Weights of a small masked image model: norm layernorm.
Rows from block 2, named by matrix and row number. Rows with one number belong to one attention dimension. Each number is 128 + 24 x the weight over its row's rms, rounded and kept within 0 to 255. All counts start at 0. Numbers have three digits each. After the name is the row's rms in percent of the matrix's.
# q: window attention query (model.blocks.2.attn.q.weight, 64x96), inputs 0-95
# k: window attention key (model.blocks.2.attn.k.weight, 64x96), inputs 0-95
q.0 113:171092147122119128118107101113144128105138123161162119122127111118122099144121149083125144123086146106145130123193143122132104119166129145131123122121141081141198140071109130114125129116132123134150168107160181132119140160152132118171145115106130144137135107150090128132115198119117149089
k.0 107:090131129125114125150127117157134136146118150173125157164109166156124126096154125121128101109115106163145076130096153184108187116133099127137125123130132120108128132113117087124123123126179159125139152102136128207148145143184089143103123126121144093154085134132124141111096154129112136128
q.1 085:133063123128117095104120145067100160129111104121137110154101154117165124103157121110157138129092106129124134130098124105126132116160121140125120139142128127109147106072191131147179077113156100167147094128128125141126157129111179146146139103133138161167135139126158125131163148127107136101
k.1 084:121099143133129124124072083112098102141169147078124090133136117135114118123124115111131129180111104117157112137088095113127144115157163133178095153128132109089127123121110113114186126098112119105122140104142132108141132122131140188088146130162125146141141144185145119108163083152114123120
q.2 125:128172152143148128156124141141126070106128141161122114128084151152127150096116092162088148128154064157105142150132135126145092148092136117147149156113125134161123128176162138127143137132128126134115123133099118127150138108163131100103139156111117179116120064112130082070115131134115116123
k.2 118:134120143114153079126077142109171127093128086072095098125114151089104162119114145123076152140096134144147105128127110125114122123120144116132166128108133125127118148103204151133166151166118127098113147136140137115086159120106151085137121168088116139131140108131141128131081128136127113124
q.3 106:151123148116114158132149118091142114136124123123132116097139108126152104144076105125128131155115153128146118111152139137135121124137103083149125108148128112091152046110120184119124131080130098122147137137152131164114132154131158130193140114102121122151147082192147128119156127129182115108
k.3 106:124127171107099142140132153135135144184098155137142131183124128144125114129134132151134110113142124139112126174026156129127177098146127131127152099160140129138126137121117120164103096095116154129139131121129131164134124139144117152121146126157110118135064146128100189134109127151155152130
q.4 105:136079103128170084094089112091129128140116063130134141136131090123135121132141179116157152103078136131141062130098130088121139121127123133139120130169138128066085144129137143122155117124127102077095126131118136146119084136138116148130111133123081131149151099130131139107095119130143127123
k.4 113:115109147133122132161145134123126123152135095191124176123089122129131123111157143115129132061101092121146136123098136136127142071141128117152110162109124158055127123097148136082177119141131117122113119181124138146127107113158122135075111125140131101138147185113127111121129140134139150097
q.5 099:134126156196120094126132083108173115088125122135135125120113128126172126125139115134124138107140114127149126097160136150102105183129101118134098102163090125094156162129088185067102154115083152083135087137119134163147120147135123152135128135117104109128147129143123149151111124150120127106
k.5 095:176176158101121093106137129105150122170122168150164158140103152080083125161104120098140149101076108146125122158130107159113161123117098116144140110123174138134146130107125134141129139130176135127172117142142123130133122130146151160083145157120126111164172103145118128160102135131133167144
q.6 111:119088136134125131117137089129134149134136091125170105160120125134158125129184079119120088127125108158124110064138127095114136145150098197138139158126104141127181123164097132117103153094131144115125129111130164134113152157165127128136118094101141130104146098128158164114147158122089156128
k.6 102:124120103179113063153130121101142166137160095068120147125146141124106118153119092086120129142144119128165087131099100162139131124091134156132127134189107126158123131116111134149120124129165161134124131051135141161118136143143169104121107130150142122139147166126134108097116134103146136129
q.7 131:130132146163162133178146100144147086114090109162148099149125089130108118124127143128130154125118107111145143090129129089133144174152085136149098143113134133150170183140116127128133165105067123105120106126115156154130142139163124166118115150111125144124201099122102138114106126149093122128
k.7 124:135120138130109113149167115124131115111127111156129129139102129090108133122117110116103132089075145118200079114101118115091153133145150165168119123128157101120151169073125146128093160129153130149129147125199130166106157117143141127130099100171130098158133124134132095135118155129112117107
q.8 120:128131137120161134121124123130122123121177166121128126070145199117133132138124133131102133168165128139109125135196183125123057129141086125131128179173134133147161156107149157121115128147155127129135145163133151142113096161129097103129138106132121127120120132127131163100144158133159110102
k.8 123:125130133050122131137124147131113152144104128112070128135163136117106130127128128131119116108119148145098167137096075157167127097122148137141149125161130126156101145152169130141158127134166129142129098103108109131101114064109115148143144118128127117112124179164129100174108103090111179131
q.9 095:193121117131131162124122109147137155126127101112123150129145107143118138125129134121148136142111145129130110123148129138106227154167088132109075097124157123122122152077126114133127121084172133143137103093134131094138145147125129128147112097132119112193111163074127117093147135124131127113
k.9 094:128128096142127197100157126148050127127102115131129137158129097162138105131105087127154113178152112085187120125089140124115156151113136134144104160117162173111170114128119095133104137108145118113169121114140129119129138153109090127131127152151121118093095146111129131118171115131130140129
q.10 097:114160155080138174105129119116138108179133131098143147138118092137138110176151121157077165107137143142121135104099130152124133091120129117205133139093140120109128113074123124153104077096085137162150148098160137129139137131104126124124135128125156115158104145128126122102146080117126125142
k.10 095:129066129097107134097153106157104150074087119129102130096094121153111125159151125136123112108112127128103104117158129092125124101138138164120141123176120125121140121160147102121161128113140126126119129124160189141104134160104102126169122127112131127124093133068124184130101127168149118174
q.11 102:122086162120134127140128169112102129156175107127100138058099124132101132101138129186119162174126139130157142121137127119141139160132159130138148136180147137095141076173127120146123155136113081126144135153139118139121097078124156164183120141153098145111123112110117130141127114111134142133
k.11 093:145162156121186124148140154123140178131129118106174100104162132158093142127139126146129147119127143125163167107106136098127117176190129091129100168132114139128134088128144125150141091165110168128137123142086120113132107123090082179127139117145102110110170131137122123151134103148109113132
q.12 090:121122120128130130125124112141128105138127140141160112114117139136147082138123122108087137154103139125068168047142128107138076135071160136121155115141113138133150116146130138108129174117094090098129142124153135132125144127209128132146138128091133112135149075151098108145113157138116155112
k.12 093:105145168141130096163077119103156132155136110135111140130122143087095176142118105141097126123079158155122111124105114131083148092141139125109147141168114130183120149143117110170115166135121165100103153116138092160085132083133110159122088132114111128151112145123134124135108115165126140090
q.13 079:091146097124192129180142154122171166157173111165145146119109149123116136129117134153138134121193097157110128177138128122080115146140102125084130133155124132116145154101147141111131126172135109127129090159086112146128083128126117108143157114150125125095106138131127152132129162149118159116
k.13 086:137152135074131124132132100122146068151112124107129124130144165124128096115117128134124134120114181129128127141152160133136135149080172126115119159152136113160085128093127152166170122131165073139139101168113147106132104076113124139141159151101158131080128099150125150128142102126104179123
q.14 124:127077152093112109086114129178117134173167117125138151126171128108152136185163136138141074135147129109116079144127130124123158086121116129129130083116102118064144162097129139093076140152125130147127129127135113122149096117104106153126132140120118097119119115155171130119128143107114139100
k.14 119:106112138163101110125106129109113105100126123083111085129095132132148121132122054124118152119110098129123132128182152154109140094113134084150151148151127157122123074121147129156094127156165108157109101120130168163129095121134146185128129076133130135144110105122101176127143155118132128131
q.15 085:130160112142120118126146128119149156147125067154132153127102127127094130150142135194119121150138080141129133099125114132138134145176130168116116128113116131098144161124112105108129134083070152133125122118090164111159142117190132132128126144104122154097119175075077166134125143129105130134
k.15 083:160146127112097090122137099131164143135121094132136127150101120153104156140089150081133152120134164125174079126137153098133104137141118132086128135140128122176146150127134126103083127133156129134125157124132133113141087185078120132120132163121127126131163061101146140087077140115115140134
q.16 080:106116130084127121131124106101122160187109089130104134134118037156163080107128132133162129100119158119127133129082134114153123128119136121130133106121154100125112130088154135134152114105116146147132131127112132124178179145096071135123125118113180117127149088146108129110129098139154140124
k.16 086:122121165135147184132123089101128116101116147189140158116130131149110135113124132100134098098123128111129125167118184074129125078163106167165101146126115099092138121131130134125168150144081089111146135132171165128136132132167124107123132114144153100137136122111102138116137156167153132099
q.17 110:165103138085078081088128116106136118164131099127136133143122107096184116128135132131139136116141191124127121126157143105134162139132134135128121105119125127106135111058131098146114129089169150116113150141088163126139114132106079196109109149151106149165139125142131140101141132127111130151
k.17 101:083124149096131128125123094124092102128083150139184139106128148157146128116118116147119108131175078089175102161128131139121127095159096115188132148139130132098124100133132135126177120117102122157154154117160151127177125138132129098115129173167111126139134138111128160129111123146120170095
q.18 071:097126135111149223133142093146121105146126112098157116126110058132084154128145128120161138205092139122138104106125166146095105112120131166145127100135125111119157135144083158123078147127082135124130148125128167143127115115139115122143128131111113120127133110116135149144130123108107118126
k.18 085:127144140182117146149145141128110154120092107140138169116145124120132127140096079118111148074143143133162115121104153140135156164092166138138131150139116132147114117128135124135120108113173174159130138118156145145101171100145091124191118085127126121113097185131109127165148150125175117151
q.19 107:126106130130130152139125093133122133148102111136131114126135082159119135134110082127121138106114132128124145129119128097169157077127157161136157120106130101115119143125127136148124143130105124101153166071164089114155219120185127173141136127103133120138148077116121093128086153149120143108
k.19 102:117121147165134146158136122120154141100117085132127119137113113122114125098118095124144128129088140147150089090138142124126165119114113125117074155118111101137151129138078125118120145150135138125129135139155124132095167144140127141130074098085155074147133117122117145072105170166190091085
q.20 074:119087105178133078107137125126107152145122150177127105141108135095122135125125126113123092159167093180129141114151149122105142177112147135124170161162127137160139128168123090105073137123135157119177099146088128110118126133133124123122138119130110144125110189083128162116119140134108140126
k.20 081:137142083159152070129114152102138086129169164130153127128113115118102132136108147118098181192109127127143121173077123161123082110108133108128120105104095105165121134143143134150137142140145153129090154079124121118128135120104123088123131137083127190132135132130147126128129100119105134141
q.21 098:123159143170151148197133106158122074107143127148136096142109129138127128128160127127114195136133114109137145077126100145116131152153122134163116158133146083170157126132086110133145166132135099126111134086122156126063126142113137121124119103144131161116162173116117129131117134106110163132
k.21 106:150124119116173147151199106153136143117130115129125172128162134121095131129128111114093094118135123118139137129112118110081177173133130145122120169118135145100128106111115075133118130091103155115168097126130110155110112111149145089168129142130135122179107146096127071142148121096084124131
q.22 116:165157160144131154125133095134157136105098126168142144173130125129117117152101101138094131130117097123123109108129134179143104172094142127214096097120130126116118129133135128128095163145093156148120089117126165128132155134160130157128133121123154086115136106160114101162123128125096133070
k.22 122:158125118182116123110121129111154182107114116173141133125118138091112129143104144063131113145093123170126102118130120134089130149089133125165132138107126134122131145137132108174049150095149163109110116157132130172073160130131129139136150120125127177129128105127121147110112147135150130165
q.23 087:129097134130138130103131111099123119157123127123167109144117111146141095145132112113127119137117119175126111113095182126130149154156142188154146135122104156133104103137128123126112127117111145057087131125140127199109143122144163102132125099115082188116145128097113119116150136128103145192
k.23 083:133135168136171086131105115079176145131154106110142133119143116151151111122137142131112127065154105100162099147097117170126113133120127131137129128159069118171108167105097118125144131117146127145114167120104114142128126152125092092124112081135104103089169170097132116117156116128112107130
q.24 105:111069119158128109088129111160114129127105100118129105159090085159124129106157124145146154161100127099133128090174133102091189107155135158136128105092133102148182128127139104116136133084125159150144138114122160109149169116116098152145105124126154136103115126120108136138104101092100150139
k.24 099:127115110170134096148153119141101123134119127147126128100116105135116139127104093098105141152147153126170140126132135056125115088158128139160082196147117118133148122122164093125104134134100133130187154112175157138097153116153100114155103136147133096163128120155119099170143138126162128128
q.25 075:130128090150098099108155125166107126169106136132118122125129087130111128084137123154116141129123144102122092129075128099148169110082132130157090128130153067131128156133089134111126142131119128155129202114079147087141131129106122136158119120100146131111108105134073117127081121143116124115
k.25 085:087084118159122154128123142136086103151105117176150147117079106139116117145116152127075133095132106128191129111138132113109155114131090143115142152095145142096137118110146153120130170178102158128130152140132139127118126170126126098121175111073132143183116134126104137128115162146140116143
q.26 092:104168145168110117139172126061142126168150124121109140127104135103138127115196089163159138077099121125120100112137135120143169142129114123085110132124127106111130139110088146123140110092071173129125141150127157155129119136131133101120098131098139137132120093065122124128141131129125095136
k.26 087:146131110108116105112120135122058146129109164120133139136114089141123127119118143126132117099135157141174116126138082124123103132189138138146116122168135086149098164116126121109121146131128126173131165081132161105142113131078157081167142133138080116123114146159156149089102132124141169101
q.27 106:151121123145124159194123125103148117111131139128120125108139124135142075183135124091148113097127138123130144097114094176112112121159123141115101128122144144128134128085123127132138117108133134146161081101189141130116193142146161116118101084098175100152125158111119107089165133155128125130
k.27 099:166108101130128175103120120134117164120144144136095117174120143128132145128140137087191095155077126123123087129089134127066159115144119121124108130170145133121134133144101077138126129058140131067133132128131112136118124178113131138124118138131134110089119086093141145126129135146119131109
q.28 074:116195125127072156163143164151146085086143138133128126156141153130121113137110135125126121181128108113182116130102082154121118094160112147090124100093143164156094144131095134145141146138131144130115112127080132102124149082127125140099137127121144115163132160126128156133121118174147161122
k.28 082:130135132108126151116166105135157156112106129130130118114128135171141112132111108108148129179132113107097099117168148106128130200077128125119113108130170129133148103138096137124070090100133133124131166175107111119184142141129161135162118080138152112137126112130129144142132134133128095063
q.29 084:137130135077183133091108120114174119142147149113159105117125159120140079137134103145121132127121126149080128140101149173125066125062149123141131106122132136101115132119116124185101110153161118147093105127093113159127105098089128134126124138082097141106131123149126126107155128121088118131
k.29 081:104127156069139126099109121094171103124115094162095115090137146124157151110126120104121139079103125144110107126126097122110081105097134132183161148171096129120087125133173149134126088140114128100119121158128131169125156105110128125128150129121105140075106127127134152135136128148157175151
q.30 096:162120129131127142127128150122101147138120098135141072149124129130127137148139113093170123150158086134129107092150182100159107118159112165123141121130114125136138147122148183107122092116130140112151133095138163105151194181168092125113163101098137121125148128115129151126142183128151087127
k.30 099:141124167144137132120102132142125130117130086112123144138147126162080123132126078086102116120153124138157060142114130179128156072124129175119127130084116139122155193113132166129085122136186132130129126090159115118132148121175123132130174125122155117125128128145132155148102115107132123132
q.31 088:068164136107160180120122141104154121097098138124117143113133114146067142118124121166110128122142162128145149176134142116134076147097135089126134127138091135127141147124097149128116125140104113105114178108089112136164138100131160112146147182142146123144127085134106108110143089123135080119
k.31 085:130106139120141151127132128153139125118101132108117121117127125098105152128111127129104157087106178128116126106135113127182127188062137144114204122128130107131119151129138138101108106122139136125107153091127137094130136128111079156126139118103127143081164108113085130090117196159109124144
q.32 112:173139102126141124115090155164133127121182126125127060103098106152114162121120121141083151139089138134112134067163156145105105136127139133134162127102131108149143105144135099163144128146177123135094123135130084090110107123095165115145123127129130148100141105118165096110113130099120169132
k.32 097:076133163159142122148138150126148180125148105109098134121123170133124142156135137117093127154154128162113162116113111124086084141104144081113100187136084150146112123108118084141128113125101142128164127127084135136096183120138111125130121172153120123131079123119118125134122132113089137167
q.33 099:100173120095097126172130131121168089100124129157152141086093126163129107135098167130107122116127117132127164116133086161157074148134132100119140121106124160140111131178173107148140154134077127119126106153124152134126094127180149105123122115110128119127118099148072118124107136152158134151
k.33 097:133155116127093096139124100119186150094129134143128107151113193107104156129152187151128137107077142103122127129171175153084120103118133146072134115136149131132120182130130098151123143121122100129117156181135099141126101128114110101137128145142103166123164120133116118124088141145120120124
q.34 104:161137101146136103129109096147151114123124128141122123106096124184142115171126145153107135157121130122121120093111102167138150194172106123129115120100122127125130157135144136142122131123149119089077128108105145119121141122116142132124110072128122144137132187096046156135072102132137143131
k.34 109:115132132104195130129173105140166131110111090178129113127136124156083126127117125114178133137100119060139152081131105125109126133153154175083131154116124140125140135117116109121068141115119089118125168164117096124116089138127100097123123150138131090119148133100123104132121136110104149125
q.35 089:126131059107125106061156143127122181140134131111126074112136093130126127139133202163178166118103159146182137114151132136119130103126125142095171083149126096127134134120124134146099107154159146113153146139118104146128127124150127144159132122112114126133164147112118122122140129136133086133
k.35 088:119190131122107167128159142176122074139120144140148160149136093180149114130141109134126127132119144114144171118135071145123130094090166146129143161124099097153119178127094154124109137129117131202162127129102123100161117119134118147125147131133104107113092127141125119085124122146126128145
q.36 112:099091107113135130106125122130124142130149114083128175117148121107143141124104172098134091143143123145113128108092142112055142116116133114125173154144130144120124094149128120142126124120122129093153107125126125170083070139111130109121126064161083102109117148123186157150166103128132126128
k.36 112:132180126124107092104167151111100100169174149100138115127128145143196116137135155197120133098141100120127142128130114144168091097122142114142126137125125137147123117124107097143147090128145117176126096117107128128162071128142147115128124096155146126104130169128139121154183118122130120159
q.37 098:079092160108148145129111147121162147147124108124171122119103139162153134103148147099155128146119126135128153082087159139146126176163117123085098127131109140137135102140170124134153116122114097135130082107105143153160076151132132109104099106120087169123100111101122129112159075154131109133
k.37 089:152133126061114132131077106126129113087163104122135115110127140121091108117130110178122147123103129057147121121141151123136111079187164141144128145122137150081140143113143134113151121153108098151136165110139122120124110141122125105125128116174107117112170192136121100148127087122133115129
q.38 104:125082141146113120137140109117141153132084135133126127111122091139140127110131138083148131078127160105154126084145111088088155131133071120127103128120117139097158151106127130085145142108126143140187106108139144131145153160097132178139091126128164062170167117127133125119106124120122115098
k.38 108:147096104177082133128158144129059096140164144143119134156118141124092114131129126105153124125058129124157129141120140129131166108159160133130122135166166113129173154096114124135127142096128125141178149107158140157129141160172155170098113129150137105121131136116147106131116148110159164131
q.39 099:154130127079119117124135107184142152143132140125144114131174054127152114116112090113125125114141117121115160080087163137080129133121141126117159110139181123173088121123152089153117071118174134128131110107126129106119149158156126134164131108114145112120138136075141126113152127134142133124
k.39 103:109157134107109195134127127125126148120115088117146175134089107159157183108126116144111084135137084140130131140129137131121141106137102082146106129115106127121141127153040102150129122141137137090123134090106144127134124163109151106139149138128160108149101110077161136110123125137163157131
q.40 083:132166103130071173125152183174095110132117162130088143117133111152143096120125129146094130159127140106144129103084074167119139076137128125160129107124142153157109168140140164146164188137123159152129140136128128103134137106127129115136125124127152140109129134140102104152127081143139161122
k.40 079:114118127140139137115181092117137172115090121134125103124122124138129127141114153136128130158108134100109144091152140042109146126121121124107120143139155178125155107137137133155110128137101124106134184205126113108126132143107134121132128095121128128154128126122102125193138126155116053122
q.41 093:135178143149102069130117160125066127143165164147138130099127132115128161146123141118134131167131131126103123157153134162131114114132181108123143094142122119117092149102137180055125121150127172136090129132127129122128135122161148119096124135124126147102115168162111126155130180130162142110
k.41 103:120151175127175114138102111117124103137130126101119132133105130140141134150115148146149118143080141132128135138161129163087129141131117103074129124105106110112114085166155122127152161162125070116103169174103123102130075107150129125139153162079120132136137133117157180156114120158109137090
q.42 104:131180106089160138116153155163143164113145121160151152108173156112084141133164123176101119134151143163106133146126144165125117096127100119119128114083102126127101196098132120108119113139132135145102118089124118082141090126157108114081163127109141118150112138132121162117128126131169135117
k.42 112:148128128124100161142134098135117125114110087123057142122125117107117122141111129106137151103108129139103137076231081115124130118111142128104146122132133116130124118153159130115112119166194126141066136137124137121139130110139124138143131140086129135154096133086158134112101134168140146143
q.43 099:075167124151135125156128149119182105126136101131209122125129191133150136129111093178115128120164067134102152082135130117132094142152121127126088113125128130122136088126125111120148116183125113166169132126124153121154110129151127128126153127097127124094119128140161135158127126139122136105
k.43 100:135128129104088117100112158105177131129142127096130121128134178118103126159150144120153135139120130135103108154152142149142125154098152103069135127158152126175131105099123128141125103105119127096183147110109154140131118135129136128198182130135140136162142069149138122088102129106176143128
q.44 117:110107077140137160174126146132106144110133129110106118123081106150083143126109127130138136122125100113124150093145137030104121157143122102093130152128111080173184117120115129160148146126112116137133179103100142136139158158148160130125125128132104137097145101128131084138121128130128110147
k.44 108:104125160173130094122162177140115078187144133104117128127128144113107141115129148179137148144120168108187117109099126129153130147159168156127128135105145096149154162051109114114151145126124134140158139103132117119128149128113130101150122131127153112137143157135116110108088179134140130150
q.45 119:116161132149152167152125119179126128098128174130117143141145132160136121132061128103098121164165128175093164124125130164110069123107119129164126133116118152189117134144120115160142128145131141115102094151148086141110138139163146138089124126123097140078139144114133105123117094094123132138
k.45 100:158143123090109098136149125100163155131136112122101127126131150082171173132105151133115127174087126102061122114099098140125081164094136107150140108139139118125103120159130117129146127114122123089091102143133101088098172111095129105136096085126145141126148111106148086164130134126136108129
q.46 108:126185128128140134166124131132145110096131131143129122161123131126060144123092154151107144132095106144128129138180131130157101175172150115147119147103129124193135120165132105161145129163115141128097137151131139124143092155198137094130119127105117127073131095130133099149144128129113108148
k.46 105:150160092142070120130140127141152134124123130149133138125128189094135135142172187152108138121170146153127122107137123144071100160131132126140122088100137126125128186130134119136086135119129130180127136130140104128114159094130132080174137131179125161154099148157143111108117127099111131132
q.47 088:128115172087193137163127126145155121120132135128132120117161108143126142094104126089167113129202161119127161167174145114157086171124130080109142133138162118141170125150122155123106115146149101135151133134109116126130123137102098130130112125150158106121118085155140180111125128134148133111
k.47 085:131127119092164181143114162120139105126126127146137103140171138122106098129128068172111134132129138132146130141089156133176119171126136159153161132127124097114119117128176172143109093142122122130169121118167105188131134095163110141129159120131159109117157144137130148144156137115167176122
q.48 093:109155115138136137125157194114122127107106171168049138132132128129135134128146126155145149117202112143127185145142137129125110173096165106146123123112164094118113134092128115144151110143151126153147147119091077122159155139157128127133131154136118130070127130120132129145130156137128130144
k.48 093:152148123035156143096124136090116129136128129137136109160134095101107154109129141138096140157128161110116144111089099064120117126139163126172116142115139081136103141102120103124123117118088147125149167133146118097111130092132124123134147110100126175132137068136125105084129115126120131118
q.49 110:119114123089116139126141102143143131113090125139129168140170094171119104110108113095123128092164135142167128096086154098100145176121108150177129129129121123141129118141161127097129127129113142120117132133130132158124160204197102129110125093100134106128131073088134140113143122113114123151
k.49 102:137130108130077133126130105109100144130113082134124155117115124130098125117100125112120109110102107108161072114133116146136186124128149149181149122127146108110128165126100142122162117117152143133064157095155120141094120158137128084123089093157156100126151178103100088117127138156155114131
q.50 101:090109175121154129118128120120127152136123161097132112086149108127129130129145147092189128115083154133124130126124147115118131127088157125126112104144153118123101123151078126152133134141154124137131141119122113178121091131098143139174109144124034145054132108127135111134143135130115095148
k.50 107:103157128129126161122122192100128129165151129148176173134125119117181153099150152181111146092125133123150158139103142128127093122146118106161128124130104144100105122094088130121130124162107136166168116127091145134146148122142116068128147105129090142119129144112114082111155129112173143128
q.51 105:149152116089106176137175144130122191092142147133117139134143154107122126151135087097142121144154127136141141137133114113117110128093105131121127110139127110162120104133153169176096116085166124150114079156124068135108135117127168158129158119180118093133123124124147155132132147145181117137
k.51 108:144138122155126161120086128125133117150120121109111119142125131105119118151114120145149145179158136140126166131160070118156143150116132160177128087139132095111095146118082131160117132133131132137060062142092118081128158112133135126110127127126113168131130160146128155134120092190142147139
q.52 124:141119145136088139149125102124124128137129132129090160137126108123124122101154100146120123141142146112170049168128093141096175106138080159128091132088128142084123136087115165065114151112128162169126133128155131118137154103103135152144126143120153114145104133109120113090110128091127129092
k.52 110:145062119126081135134146135165067127130102102104133124137115118157133083108101118080143113145123112111144123128137174114115165176131149106133146127153163149124120116134184133123133135106141142129139133119118200133144128169122146179115147128116141110108098091105113151128149169115119144113
q.53 094:120120127072119111132135129128140153157125140129133156089127131145151106151075129125147127137138194163126131149080126160075146164115111115134142112097124146098120102106167119125115133103182127128088058163130140175122103140120125139131119096089088131088127143128122146130153127132105129124
k.53 114:131164116064127156137131104086134111143128115103137097096117154138159124089121127168169126140068134065138129113131133117090117127137156129135127124153125105104081089142105141152140106147102067129101139144119124120140087114141127114127092136137137096090102128139112141142126095168130154093
q.54 089:109119125109143148121131167136125102094089141128153206134138132173126121108130127111073146083127162155171125130110105103137144127116141116175118138141124126126142129127145150087132135141076144133107150125168113161121159128136129137068120136133108155128105101114131093136134080135144130190
k.54 097:144125090167128104120152112114117136102107122145080132091119100116118121128171128136129152123105142082128115105199119117103131146154156124137168108130154132111127124116169095103162131128111123125065128144135138145128111145122115101128091114108127129127170206116109119129133159164123070123
q.55 086:115151127106153108130123166114138159094180157126119152090085145135135131129130084149100161124140117129097161148168132156112084116120140129106144156130129120095103128111122089131091124156133089139127123162141154126137045110134156114087125149143131117125127136168126130130096145067138134151
k.55 087:156127123105134094130128145127130122112149131106091103113151190102116148141140122120154160084130099147113161120169110143134096130160162112090129148131140066135111138118171116119159160137119103097114118163097143152084118087102092166143161134133102158128154161115142130138113132159144167142
q.56 104:144131081126149145183132127158107132124132088127096120147097112136132137104134141157123157131122130090123124092125075081168139144126090158124126204058090114127150154141127128122161144118139108103114143115138136130170149116153142151110099163109135148129138122124124115108103120129105097167
k.56 101:139062122145122133138125134123123125082191056127135120126088132129088120135126106131112107092106132134167128073124131086113128137167147162087126145162162128121143159080136126130117166114101141108123122136134137112120130118121138130136095110144135135182131128135118132131101156142077135086
q.57 119:134143083100150159152129139099094204137138128123113139115171130146121149142133112112148133101145163129122127153086127121116134113155112128110111142137140102128115155053114157159150101128168131148124135122129124144096144167129141166154152089161097131137112167067137147105153127133164127131
k.57 122:144129136141123231129136122101116127156130114132163161126174113128115090102102128149137141139123125123133121147119130123142195165132105135162084136134133141106121132131074124111153125101128128133134084119114141080175106135099154128118136137112138139128125180091124121123137117156113181139
q.58 082:117121126121126130172101103143098119165127094134120088149124119140157130143124192082107145132136139143147132078114109128156094122162121130171124198081102108144169132162147150125142133131085109100092144116157121135119124166128127129100108128121105136098145135132130155149070133116111127164
k.58 091:130113151128115114185137088143124146130157092147118143129128117123088119110153135137127127091129128106125128114116131132109114108175123189112129124127107100102149133104184129108141125098131130141114111159157100134112121115229120091117073091147141127150130141118116085146109124088110127116
q.59 089:121131131131105186134134175169084124150134108091124146129095126146134127089152157143145126197117143116159085118096112163151171068163077141125099128124132136142086070141127137106118132130160104136147104112138130106124138126124147123111130081126148129135117132127133109127137094110162124127
k.59 102:147111121176149144126139129172083131083130123087137144127170126155133101183143129140152120160169111066134164133128167115127149130125157113083145152117140172110162105134107124153123134112103137122132094131119134091128136151125112108153164130130144129129112158119106125138150120147114048132
q.60 078:119106142115126135130123092150123122108087125093172162146131120141141147080121058108140083148142125105145127131118092123123153078140092146104159117131124134132102089161125162101115147118140136083138149075120122117128170129163150135130127098122118061121128115175149128150098126133121133108
k.60 083:133123164151129104136155133154126087152160064089125085128113150128146121177120110141177125152124104130128128095155134132145131123108154128089123120128132137158170117136066141151101124145126129127126130128127149151123141116159152132123116124112193089136109163129127176131163127153169093088
q.61 093:127132156132129152128156064168133125136101115117134158172112094136147121125135129136090149125122121122140128089086101124143121147110119157133131149118127145136128123151115128107113145104068148101074127097129149119132139083130112126100108129161129116117138119099082101126086083054103133177
k.61 094:159110115180116094123167122161155158102119119162110161110121140151138131143127128128127123067167091120171159126171132101127083167133107128120158149128124134138174151136138096124122151126127142138152047101127131125128122161131124104132147118129129136133138122063132119153125151090122125156
q.62 097:086120142097149144128119133142132142169155134105135131154123137137135177116110109174127120146170115128121168112104175158130132155133186140115122150132111129126088121135187096131127127170113086173141119108081116127162103107129101153087108150126133142160128142153142146151163092171120123120
k.62 103:146124129107136168134101126097129119056147115121134103110127120120104104171075106133125170126150112129137117126155137109140099155135153129147133150109127121133159108128167142130133129138104090128108166148118148129090123126095121171146157064168137136123203146146134127092152100122165113113
q.63 114:141156074160155066089173156137127146135148127137109106141175140091155132112138156137158125128133126143139095124143165193122153110170133129132147084146136136126123150162100107154105128156140152085115131116113127095092099142098090138141112112149110129121130165082129125128137127151103138127
k.63 125:189147102143133155135134102133127178125103132128147168130122105158141149115147114122104123148160101170123155132131098154109089090085090125124117180100124139133125093129129166146094102119117151167122097145141122090155140103133129083102143127101123142183145119134127087127138082118117142116